config.toml
encoder_arch = "coatnet"
model = "contrastive image-text model"
dataset = "regions of photos with short descriptions (Visual Genome)"
train_examples = 203450
image_size = 64
crop_scale_min = 0.5
horizontal_flip = true
translate = 0.12
tokenizer = "char"
vocab_size = 61
loss = "softmax"
embed_dim = 256
encoder_norm = "rmsnorm"
encoder_norm_position = "sandwich"
encoder_activation = "relu"
encoder_mlp_ratio = 4
encoder_head_dim = 32
encoder_fused_qkv = false
encoder_qk_norm = false
encoder_layer_scale_init = 0.1
encoder_parallel_block = false
encoder_inner_norm = true
encoder_patch_size = [4, 4]
encoder_conv_stem = false
encoder_depths = [3, 6, 6]
encoder_widths = [96, 192, 384]
text_encoder_causal = false
text_encoder_width = 128
text_encoder_layers = 6
text_encoder_norm = "layernorm"
text_encoder_norm_position = "pre"
text_encoder_activation = "swiglu"
text_encoder_mlp_ratio = 2.67
text_encoder_head_dim = 16
text_encoder_fused_qkv = false
text_encoder_bias = "all"
text_encoder_qk_norm = false
text_encoder_parallel_block = false
text_encoder_inner_norm = false
text_encoder_positions = "learned"
init = "lecun_normal"
residual_init = "none"
optimizer = "muon"
muon_scale = "spectral"
learning_rate = 0.011
momentum = 0.95
nesterov = false
orthogonalizer = "polar_express"
adamw_lr_other_params = 0.003
max_grad_norm = 3.0
max_steps = 3400
batch_size = 128
epochs = 2.1
lr_schedule = "linear"
final_lr_fraction = 0
warmup_steps = 170
weight_decay = 0.0
adamw_weight_decay_other_params = 0.05
Rows from block 11 of the image encoder of a small contrastive image-text model, named by matrix and row number. Rows with one number belong to one neuron. Each number is 500 + 50 x the weight over its row's rms, rounded and kept within 0 to 999. All counts start at 0. Numbers have three digits each. After the name is the row's rms in percent of the matrix's.
Before each neuron's rows are labels from the 100 images, of 14976, where the neuron reaches its highest value: "top examples" is what is common among them. Only what is clearly more common there than usual is listed. The data: regions of photos with short descriptions (Visual Genome).
# fc1: MLP up (encoder.blocks.11.mlp.fc1.weight, 1536x384), inputs 308-383
# fc2: MLP down (encoder.blocks.11.mlp.fc2.weight, 384x1536, transposed), outputs 308-383

top examples: text has "zebra"; text has "clock"
fc1.683 114:433406571525530530550431414600491425472476501519551506579470473496508531472463522467504546557488525485511552475512476502586531421460543462508457455482532490472497430522460529510505539562518464473508447580506525476477510492504496
fc2.683 110:521552483485509485521466473431519429502455508560571517409489551493454533505516412611396455551444519482502549582457535517555531471486593526488460499420486527555496469535519451456464499445517486524426477401614509612456458460561380

top examples: text has "man"
fc1.49 098:526451540520443488500501484451449441570518572574596496521492440518431533505558542466519505613532470545502506488579489576480453571465489523467494580494500490519481536525497588438531446548460464460476471445472509438485444493461527
fc2.49 096:520520487534411515411596524579541573455461453530471586545522548522530498394400516453358512486490480562635568535489400516557526457547578559427546487488460420400592471492498514527421589455494550494550431395507565555469531478495424

top examples: text has "giraffe"
fc1.613 117:577527450397615542498459467507485475474573589509509514564423595488588473594528540542479435516548512537620542459545395519565509470438512427567411436522512527535485505409502464480582479483497462553480609539521525487467565497437501
fc2.613 112:496515446563540491517649520456492564471457442441534358443499475537471454467547461531461480518468430409358439510535469618501452465484398468565457516363474452510557538462579528429535589455570513409477522603461474424573484375499549

top examples: text has "blue"
fc1.17 083:466568436514449509504470543509498510463524586511506442554422558481476376463435547477420563554515494515575447522457495544543480526431550493500517508550549508547516577497482437488525414540500518494592523430560534503470573516486514
fc2.17 087:524535507516449463445517512545488536487572511483526558446562476520439525491506435497421500542493459534467460499554512460563638474539437395448543563441531562483520472580435481451511475416540563371446508494538573504512509449614482

top examples: text has "giraffe"
fc1.564 097:480413407493477524507458478525416438393417591470479508460468528447489519528421471589460391508539381541462562444594404468502509431523435434479565502408598496576464623489532486527446406512477477533483448565431446481556487520478556
fc2.564 095:476492473459515384500487533577512449559441440521527495541581523447480492481550499480488475498449488458602497454476501532485481442397460560498551535521523509483484453428442488491506558463614425585531424593415533545500584425503528

top examples: text has "man"
fc1.34 101:516569502433478532427582531446436466451471509492500529492547523470570478585505423503504459405505487492480446458478554553509517444525456588486547581567504496539494423479483442459512517586485516522474455629494437456543509455444580
fc2.34 100:525434449490423472514429510523499547555554441453513412548467373502580549439407502580361506519527490602568493485585452532486572414480500414604512519483452392516520484443596522567453514528501479492435477538521467460508516537523474

top examples: text has "man"
fc1.368 090:469533497498538426448508515639411459477486514542449510494542409571532496519498451532547471398543499509577532456501465492474450485571479522498527432506449571527534516585573554519497421430529569480562431474521499582554508519467518
fc2.368 090:512448465475570579520484470506529530545447478430580532591513500498511484531498526525405470528461560528550535526434554526583535457458487463490495592487597435539512499471420477459548500428474398501526548579468531458534508468514489

top examples: text has "man"
fc1.450 075:489489564539528556518529471401634557461440446624502509508515573392485459552503503459476571477501503538441545483610528441451498498556397402475455478463530550420500490499579467396452440531434444533471468395527467462468471466445549
fc2.450 082:463487583452457585491549475494571484526519561467448460446442441565465464496564554602477487481532459507447576538472524518482494443426639481577529563452459469526534537425535525444545555567537479411555528532517530521575508491432527

top examples: text has "blue"
fc1.293 107:560472537489518531573474555471494458543510535485534478596533484524458517454510526532484509541572504593509496506507484545560610582536469549448498601481513461488429538521543421487470450550510488509552549478566518465545512568546509
fc2.293 103:485549542509456426541618473496524512459507486574504510475501547491539420565555480418504617417467495411467521557481507474568444439444524517570442517468527594581505444553343515535425480497415522520503494523393446447488497527489412

top examples: text has "elephant"; text has "sheep"
fc1.269 083:577409516440514504526448520480445508506482532512506480522457425492492484454590617509417501460495487472507432540494512481483523384507487516499590533568460514575495517488412527441435572534486594456411574578470447466525507472540523
fc2.269 085:474466442456476437474511548593502518473386421508486580434468573474558526455424491495542409473525431511538488492551404502552449546439490488587458524485534514532481556409570523450542425581469507543447511473419528607495453447510505

top examples: text has "zebra"
fc1.32 080:388498514519458506461457514531497507584507515456489539528464558553570543471454529567456531519458442535561456471408497570587515472525576535519608517441491512551454471538582450449490427585383412465562575571497509463412514478508499
fc2.32 086:442525570514501477538477553481502387505547494509427486515532416467553456463617477506499459543532434541399540534463558521465541455471481519465579462494486448481461516536531538539507482567505473602465440449451495476491430467500585

top examples: text has "zebra"
fc1.596 092:451444456576485491471474541499615460476412580562610449451497474464487516451506435492510455523517581506528540387431452597514469527458511492415415481423473524489555483490477546456511432492540495477378530465498556452544566542389449
fc2.596 093:408434468495396540498462467499430522461473483517481551564517534577462555596502539498479494597497493452490481520490513468540599492484495551507526553554474431469458540544481490534522516491445549425502368518519510530495506454507482

top examples: text has "man"
fc1.530 077:472489472511471498396551504508481516442512499468557535496492510518497538556543427489465429493462432406474502534541503592456544504500545556478528607505470600479453573514519462539470528519501598487518497363418574455459595600406528
fc2.530 084:487506562479505486564498488470491553481467544521528572523547590520523500538537495637534514560500451506394462394484522438512541491513456487547528480520467538436440498525479490431471565479464568478458443495506458525437475435497459

top examples: text has "blue"; text has "sky"
fc1.22 111:483455539533471481509424425518546443457470486441437465494437506523499453452522501430544502536453476580517502494492430492543577489456443565462542476536536529472506508430597475461477470518588383473489474482528585558506454582470419
fc2.22 114:489547525470548469497579428367541575508532527487521493483482574503524499537614410547521457582512552514504490544488524561531507522452487474473445578421489457506443603501514458543524538484535543449481483605497447539470547552522402

top examples: text has "giraffe"
fc1.720 093:494521543489523461340501533378533513557512549462596521475499524492599590539519522523480458497579499487448532539464524463559483456515499457564501441497603508532474541571519460424478481554495493519492512464470524479416467491473478
fc2.720 092:520513540495541503603505444534458577508424482398404506512523488478479541325459437432540449548487410602518539435599496506521463473497476413567519515434371523430576497378414433570469480436543500533591579487511492434561548475475550

top examples: text has "elephant"
fc1.752 102:542528526464495444401414510466468402624526511460531400409572436537550565488441494540492485554531418549520467470532471489541576488464528472544517405477569470546394525411520513451446477653578528483529480509493431438491516506584426
fc2.752 100:540502543537627454508441496523447554428519473518421633486444505540519514446478518502497519545560483452570554498499548558518523516537453453495566499520487522455498483503495479556540475480470466505440526543517445546496526483518510

top examples: text has "elephant"
fc1.462 094:473473485448495508553475484545577517472502537632510484508442512522406560443538442530495518505505449482497521420496481550439472430558510607572435537451547557501474555468470648533515569555485509482459536468395514539516427478476421
fc2.462 100:540582517555512511537512457448489507467546544444410554521495530623415506450446557475512580507469469539499473448560564514522492462477410417519505489529472485469522628540529473539551422557516461453454549401513463440472506567463513

top examples: text has "blue"
fc1.188 088:503552388496517586450463503422622553526412500513480519462552480419557541502461504391425422484530442448495467523456562567456479405474539455586514540423479431500405450461576525530503508420468627542448563496562489539551537463497533
fc2.188 091:493410637613472490537411531495478536457514511543490550534580459467534496556619495561549492457538486555494472435489527525522493536465471452429451421552459528492523577507461466491446461577458511526518414643450459512424511519479512

top examples: text has "giraffe"
fc1.180 077:539589461489486562540505425555534522529482504577538599472531540454498560501543525430512507462403529405516486486516589505429504544524448495487565520528523481503384528457527482498552514463449520482542535468417570525504512492415443
fc2.180 087:422478537511515376562450489505451519481456540510468515534417585570449467613457527587485539577472465477457539511434489507493502450498492485549533470472557554557486487591513472518431494496482557488486346567465494454509566554461575

top examples: text has "pink"
fc1.443 114:472458478441471434444426517383527482482394523521455510497446394495570494502522413454433582595458468456543486557436478554509532483518536556470509448451572445487425507569583462548519592532558439537484486494496445563501567500609526
fc2.443 112:636522529483549528474464483347524455519503457529430556518506519555394518470443511511542465470485462516510583507587441407503458519471470486462507596509470524528475469539543462493510454529491500475480546507451541456372486560473556

top examples: text has "elephant"
fc1.759 111:544478451511521513462568476464442483445439493496563541463551370504459552543495453544525467403471476520457418429461413544530417561512519469523588394469495487496369479502417496562458548460600458587520487518478384551507547531479416
fc2.759 100:463459455525525508394461568492464525464558546621552495486373530592520541456470390483431513446526502431470594526561542471523453523447481464430438540472426468611536502485517497521494511432524582509529478453518456530548519489478478

top examples: text has "man"
fc1.684 103:515439495578598547408416537578502455443438470578545466476528545570524597431490469499463482504456474479509421616565498529427500513491510490548502434568512536499423536499488550421399501472487446523543514427500443525550577465555559
fc2.684 102:554542533471563611549515466579456560483508548455449544496457451460407389469494512615459524501504519525474639416437591434502464562574489443493398537483518548509482526523550509536456465519568538539616584530401456633491488501488481

top examples: text has "giraffe"
fc1.44 096:508515397541464480529551503509437509510561531501596471563392547544502483544545520521581565586495480464544514586444510526484442443487557500552571495463518442496567464448500491513431504474540480518536568489483538430541555450497555
fc2.44 098:546496445414497450474455560582572469465485455481549457378470522391485554580461514501490496523519519447462447414445450495556487505449447513577457467506522498561515434451568491441528442566524563520499523501445565456504413498516532

top examples: text has "blue"
fc1.113 101:478534382444412514445516502560547478463489524556454475458462562384526494470486456555511560510494359475469491474482518525488511570414514493512485433507507466604569446486532467521553569536417510601529560483441505426471520496462511
fc2.113 099:578530518487459496487527521502545494421495475534456483601541600581600468582475543555471514470505558589547470507457478487476464474558470482422486516569540531416418566417402577442434553469588525425549462460593507500513512486526475

top examples: text has "zebra"
fc1.565 070:446549506541493488429450462386491496442445549528529487483607527428533532561482504489487553501499507485529467470539566481588579450507529496558500482484535545499590448550481458528514483500499478538451427407471545489525592542483409
fc2.565 082:435491446481539568482505487570565530463551392513536504500487419433442509525503516557534508479407363452435495510405562457589443530471575474505492403500432579425485440437520554556461455555474510605540489500485454541506536436498507

top examples: text has "pink"
fc1.691 088:545557509572364466415530396587457472493422552438430511424414558532499581507458506575585546457510472536511483459517411464552539540527571462506533415464552457492497532502485494557586479472444522432545506593563534484525481565432416
fc2.691 099:455421474494424484553463507494598590552557460572597547447520526533490474444560481482428475553581562459480418527495528546560581413495438507475581507419576531528529500466534551417402512521560503593436617457429424541576422553580625

top examples: text has "zebra"
fc1.523 097:456474550500501393481505529548516524524517431506600568506543593520496616594424523607481488518425512544575533551470481449423450598561471487461561528543540533524423490587498445486543459557465490485459476535531489478553493516512444
fc2.523 097:558552448504556484556456489382538483479399498538495514504591466473457437478570500582450494458497507475488498446516567493565599439572672427511511478540547446438404498531481520461534453470570551560480505548557499529483524486468484

top examples: text has "man"
fc1.165 090:493584579432577521479417457550467482453485468489329552448502512470433519492487482463403495508526503561530416464563492533392431522457537500423496466439554422540427551406498543487465512536539495521435491549548528538551476480501509
fc2.165 087:529484437501434540546539532509553467459545495573497610619499477450550436416512433476517489501560559520378471499535536430518536495549511499439458534502461410451477571585548514471419524565515511506533526429404502578564539502483520

top examples: text has "blue"
fc1.299 093:582460427550546496471600512508473507488495568524481454485437543456551456460626526516440422519562413492514468505498557576490560448545520495459494649590548493569496478462525465495464352498437476414450554475492557484483506562561532
fc2.299 090:530479516486481409511454435455497532523458515468417537534485444524451499567514452507550611511551515509489500546498400405424474489551404552513462399546467504511549514545396563450536478526515564545526403390533423457512501542505523