A small contrastive image-text model, trained from scratch.
Data: trained on regions of photos with short descriptions (Visual Genome), 203450 training examples, 2.1 epochs.
Rows from block 11 of the image encoder of a small contrastive image-text model, named by matrix and row number. Rows with one number belong to one neuron. Each number is 50 + 12 x the weight over its row's rms, rounded and kept within 0 to 99. All counts start at 0. After the name is the row's rms in percent of the matrix's.
After each neuron's rows are labels from the 100 images, of 14976, where the neuron reaches its highest value: "responds to" is what is common among them; "patch colour" is the nearest of a few named colours to the mean colour under the peak. Only what is clearly more common there than usual is listed. The data: regions of photos with short descriptions (Visual Genome).
# fc1: MLP up (encoder.blocks.11.mlp.fc1.weight, 1536x384), inputs 77-153
# fc2: MLP down (encoder.blocks.11.mlp.fc2.weight, 384x1536, transposed), outputs 77-153

fc1.208 101:36 62 47 43 56 53 42 51 63 44 45 39 62 74 46 36 38 47 50 49 69 49 28 62 60 48 58 64 41 67 50 69 49 54 54 41 44 22 40 57 51 36 41 39 42 51 46 39 63 38 54 58 62 38 53 59 77 31 47 15 27 71 34 55 43 37 69 50 70 61 46 39 43 58 43 46 69
fc2.208 098:42 69 48 62 46 54 34 44 67 53 53 75 28 44 56 55 56 49 51 69 50 45 37 41 32 43 49 54 48 73 60 41 56 31 21 63 60 73 51 51 29 34 49 59 55 60 59 65 37 60 31 43 69 58 59 63 34 53 56 46 57 45 62 38 66 56 28 70 46 49 25 51 50 32 27 44 78
responds to: text has "black"
patch colour: black

fc1.728 117:19 60 52 45 50 54 58 67 79 52 53 24 45 38 49 57 46 84 44 57 37 50 46 68 57 76 52 31 50 50 40 51 37 46 58 54 53 39 45 37 64 58 50 50 59 60 57 39 65 36 56 52 39 70 54 30 58 52 40 49 28 61 58 55 49 68 36 44 44 35 33 46 38 48 48 77 50
fc2.728 113:66 51 41 64 52 48 49 38 21 53 57 47 62 41 37 31 70 62 49 66 65 60 70 58 39 60 59 68 55 31 72 18 71 52 50 61 40 48 52 50 48 47 60 45 20 36 58 46 53 63 41 53 46 39 56 53 52 68 43 34 56 35 43 48 61 27 79 44 56 56 71 43 62 47 32 50 48
responds to: text has "train"
patch colour: black

fc1.142 111:48 25 83 43 47 56 32 53 58 36 37 29 63 52 38 59 63 36 56 52 31 43 44 60 36 64 45 49 60 46 64 60 55 33 65 59 54 42 55 65 66 69 44 43 70 57 42 48 27 47 41 63 61 39 59 50 51 46 59 43 43 59 49 43 48 39 53 45 51 46 46 56 66 72 46 52 52
fc2.142 107:42 79 63 46 58 49 46 38 54 20 71 59 50 47 59 28 39 54 54 28 41 51 56 42 61 32 59 29 51 56 44 29 63 54 46 53 35 43 56 48 28 47 49 49 46 59 36 34 38 26 66 30 73 50 51 52 66 42 36 66 30 53 70 65 67 40 75 38 52 47 40 51 31 41 48 42 55
responds to: text has "train"; text has "yellow"
patch colour: brown

fc1.494 092:45 70 63 63 64 51 52 45 68 55 36 51 48 50 62 37 62 61 60 32 52 26 51 67 28 52 72 49 49 43 55 40 31 37 46 52 55 63 36 31 64 58 55 56 51 58 59 32 37 48 50 41 69 54 54 39 39 55 53 43 55 57 46 50 53 60 48 37 55 58 43 37 40 46 53 47 59
fc2.494 096:63 34 48 55 49 49 54 50 62 40 40 57 65 55 30 30 49 26 56 42 44 65 53 57 49 57 32 42 54 55 39 58 50 46 43 51 35 28 46 58 36 47 26 54 42 50 42 66 29 51 54 60 44 54 06 76 65 28 51 32 43 34 44 55 49 46 58 57 53 56 38 59 62 67 49 42 52
responds to: text has "train"
patch colour: brown

fc1.491 079:59 62 50 38 74 47 34 59 41 50 58 28 57 56 59 43 50 67 36 51 47 47 59 70 48 54 53 47 51 41 41 46 32 41 39 52 61 48 26 78 40 54 66 55 54 26 38 48 40 54 75 32 37 54 46 55 63 50 51 64 47 46 51 43 51 57 47 50 42 61 37 49 62 49 62 40 69
fc2.491 093:56 49 62 55 58 59 61 23 43 51 43 61 28 48 65 60 35 37 60 64 70 69 45 48 32 35 51 36 41 54 48 43 36 46 64 50 64 63 39 48 46 63 16 45 47 50 37 44 42 62 36 67 45 44 51 52 43 39 60 34 62 39 48 55 43 44 51 38 69 41 61 31 45 56 35 54 57
responds to: text has "brown"
patch colour: brown

fc1.390 102:34 69 45 32 52 30 48 50 50 30 25 51 45 41 42 61 52 50 40 59 46 53 24 69 62 52 33 44 55 52 45 66 62 50 40 53 51 33 37 39 40 19 42 42 61 55 56 61 53 65 24 66 57 54 63 64 33 63 44 33 48 34 49 55 35 37 38 51 37 59 50 49 41 56 60 55 52
fc2.390 100:39 31 44 59 53 55 59 60 69 71 82 61 38 41 41 53 43 59 59 63 48 35 62 36 50 52 52 39 46 50 36 56 53 36 53 53 42 41 55 33 56 79 64 63 57 48 44 48 48 41 47 52 38 50 68 39 38 47 36 55 40 52 81 49 39 54 68 25 55 49 45 50 40 42 42 49 28
responds to: text has "man"
patch colour: grey

fc1.415 110:51 42 59 35 63 33 55 69 50 40 63 54 61 38 42 55 36 64 46 60 33 63 43 35 65 54 49 49 36 45 39 70 39 62 48 37 36 71 39 18 50 51 49 63 40 32 48 49 37 41 66 66 51 57 50 41 65 70 61 59 52 64 56 61 46 47 38 37 58 61 38 49 46 77 68 44 49
fc2.415 099:49 59 23 61 77 55 49 41 68 38 59 32 53 56 42 51 46 31 48 49 68 38 48 62 41 53 46 60 28 62 57 69 38 43 44 48 51 34 35 63 23 38 31 44 62 36 48 74 50 45 69 58 52 44 46 65 48 55 63 30 62 44 60 44 65 55 58 51 46 35 42 49 26 28 30 51 45
responds to: text has "brown"; text has "horse"
patch colour: brown

fc1.329 095:55 58 56 38 43 31 48 50 53 44 55 48 50 57 57 68 59 50 62 48 41 54 57 57 72 67 52 60 56 24 48 57 52 33 77 63 48 24 43 51 68 28 71 46 57 61 47 57 49 56 50 40 61 42 51 51 41 64 38 72 37 62 45 45 57 49 58 45 34 51 53 45 26 45 33 41 22
fc2.329 096:60 39 41 31 46 52 70 63 14 55 64 56 44 42 36 49 65 49 53 41 53 47 32 40 55 30 70 29 57 68 43 44 51 42 49 40 65 48 60 47 43 07 53 50 50 37 58 34 55 55 58 56 53 46 66 46 36 59 55 32 57 58 35 66 71 55 47 72 51 44 44 65 67 47 53 69 52
responds to: text has "white"
patch colour: pink

fc1.687 086:28 35 59 29 46 54 40 57 71 59 28 37 70 43 64 51 53 64 45 36 32 58 58 55 48 48 57 53 48 50 58 50 55 32 45 63 37 36 46 47 40 60 46 59 35 52 47 39 35 62 57 24 53 58 52 51 54 40 50 50 66 33 49 47 64 36 72 30 48 46 58 28 64 56 46 36 38
fc2.687 084:37 48 53 70 44 65 57 40 57 62 51 33 39 53 38 33 43 59 51 47 62 37 53 58 41 53 52 49 45 54 62 79 34 70 28 48 49 43 40 53 43 58 56 65 70 52 59 39 54 53 32 65 52 35 54 42 64 59 57 52 54 48 69 46 57 47 39 23 63 57 54 39 43 54 51 50 31
responds to: text has "brown"; text has "horse"
patch colour: brown

fc1.526 110:66 43 54 65 52 29 46 60 37 43 66 52 78 81 68 26 48 53 50 55 54 86 57 35 38 62 64 62 47 37 62 31 58 31 50 54 71 54 41 67 37 45 72 50 46 65 42 47 46 27 59 74 54 85 55 52 42 62 65 55 36 49 67 75 65 63 35 59 52 21 53 50 48 55 63 47 35
fc2.526 105:45 58 49 64 39 42 64 34 34 42 37 28 53 42 56 51 32 45 57 36 46 51 52 59 58 45 45 36 45 46 57 35 46 35 58 36 53 57 52 54 51 65 62 63 50 36 48 40 39 26 79 39 43 55 35 58 66 60 65 34 60 45 22 37 56 55 52 70 35 47 49 34 63 71 42 59 33
responds to: text has "train"
patch colour: brown

fc1.187 102:37 43 64 36 62 70 60 55 37 48 27 33 42 62 57 44 40 39 40 41 48 32 47 35 68 58 57 46 59 46 47 48 65 63 40 37 52 54 51 53 54 50 52 78 53 56 50 24 61 47 43 58 41 64 50 44 62 46 45 53 44 48 61 67 56 54 54 51 50 53 53 50 63 47 38 28 30
fc2.187 096:61 42 54 36 47 42 59 37 44 34 64 47 52 53 56 54 66 43 51 45 43 43 58 59 41 37 43 34 47 51 59 56 29 62 61 53 70 63 48 27 64 41 50 48 43 37 60 48 77 36 56 78 59 44 44 66 62 41 60 51 64 52 53 59 69 50 39 61 30 44 30 59 49 48 71 74 45
responds to: text has "broccoli"; text has "plate"
patch colour: brown

fc1.632 116:64 52 44 56 82 34 37 59 72 55 74 40 49 43 45 58 43 58 66 48 79 44 45 43 67 50 43 49 60 61 21 52 44 80 59 63 58 38 49 47 52 46 29 31 44 47 61 64 55 23 39 55 50 45 42 66 50 61 43 48 42 53 48 46 52 36 23 40 63 62 45 41 68 54 33 38 41
fc2.632 114:56 35 51 59 24 77 50 46 51 42 25 66 44 49 78 43 31 50 36 56 39 81 71 60 52 70 19 64 56 61 38 42 39 30 63 65 42 41 35 51 52 45 56 60 52 41 38 49 53 73 42 46 72 63 47 57 58 63 42 55 51 50 63 60 72 50 59 74 47 28 63 45 45 47 70 48 45
responds to: text has "man"
patch colour: brown

fc1.209 086:57 43 40 37 46 48 34 48 42 44 44 26 52 57 50 32 36 43 55 48 51 61 40 54 62 44 59 43 37 32 46 40 44 74 41 58 47 60 66 61 21 47 40 68 58 36 65 66 63 57 44 46 45 66 20 24 48 41 58 53 41 59 59 25 54 48 45 35 60 64 68 44 51 63 40 45 50
fc2.209 084:63 42 60 49 53 61 41 51 55 39 53 56 43 46 56 54 46 39 44 53 47 54 52 34 67 52 65 60 61 69 61 69 52 42 42 31 49 34 45 50 41 45 38 53 51 52 51 59 83 44 38 62 38 31 33 53 47 54 45 47 65 43 57 65 54 56 69 65 64 51 55 37 44 42 45 57 29
responds to: text has "train"; text has "yellow"
patch colour: brown

fc1.441 118:50 51 50 53 70 52 27 58 42 44 51 57 62 55 43 49 67 33 57 57 51 55 39 67 25 62 39 67 18 59 44 46 61 41 70 33 56 45 56 57 59 26 47 51 65 44 50 37 48 37 57 42 45 57 39 37 41 39 48 54 45 56 66 61 69 58 76 62 52 52 53 61 35 58 61 56 62
fc2.441 099:48 52 36 42 42 53 50 50 44 47 56 40 68 46 71 32 59 53 31 48 61 43 53 53 38 24 60 46 42 61 38 53 42 38 52 32 55 46 43 46 58 60 39 22 27 64 33 60 65 46 78 33 64 53 37 56 38 64 64 50 65 48 27 60 39 54 41 42 30 24 32 48 69 59 53 49 19
responds to: text has "white"
patch colour: pink

fc1.360 114:66 71 58 52 59 68 75 65 55 61 43 44 34 50 63 36 59 51 40 52 41 50 28 46 55 44 58 49 49 50 74 58 35 43 37 45 54 34 38 52 53 37 57 69 50 51 60 58 47 35 41 65 57 46 43 63 43 56 49 36 54 60 44 48 64 49 42 61 73 61 46 68 52 68 34 33 55
fc2.360 106:64 32 57 70 48 42 48 36 36 58 53 58 57 57 63 56 30 45 39 77 41 29 60 56 71 53 49 33 69 37 41 44 53 31 58 32 53 62 68 51 38 51 73 42 42 45 60 42 56 41 40 48 48 33 63 48 74 29 65 51 43 43 61 41 33 52 65 43 42 65 49 40 47 38 51 64 40
responds to: text has "train"
patch colour: brown

fc1.324 078:27 34 70 75 54 52 64 75 71 46 47 56 42 61 47 59 62 36 62 27 44 20 69 62 57 60 45 64 59 48 48 48 43 57 53 67 55 31 32 58 40 57 55 31 40 56 41 41 60 25 46 44 56 41 67 64 38 52 60 37 58 63 48 42 63 47 62 61 46 29 59 70 41 45 48 49 61
fc2.324 085:45 67 61 57 55 46 32 33 52 31 77 36 70 57 35 48 63 41 31 45 53 47 59 52 64 45 66 39 46 61 66 41 47 44 63 35 61 23 54 45 44 64 37 68 44 36 33 59 44 57 58 58 32 47 65 63 68 41 43 47 38 31 61 45 59 31 44 37 54 52 41 31 47 38 44 36 59
responds to: text has "brown"
patch colour: brown

fc1.487 085:61 64 35 76 61 30 35 49 85 79 33 63 41 38 43 54 57 49 24 30 53 43 75 58 71 36 46 60 52 91 65 38 36 55 63 41 39 56 43 57 53 41 51 43 58 55 38 44 37 44 39 48 48 34 18 41 43 51 43 58 69 43 55 46 45 57 41 40 50 21 61 80 54 51 54 44 64
fc2.487 089:46 54 69 49 43 28 39 47 31 71 65 45 64 64 53 45 56 59 41 80 47 68 41 44 27 32 68 39 60 52 56 74 43 65 29 57 48 39 61 45 44 49 62 49 44 68 55 43 46 65 37 43 33 37 51 39 77 52 59 51 39 47 56 45 41 78 69 54 54 48 51 37 46 45 59 47 36
responds to: text has "sheep"
patch colour: grey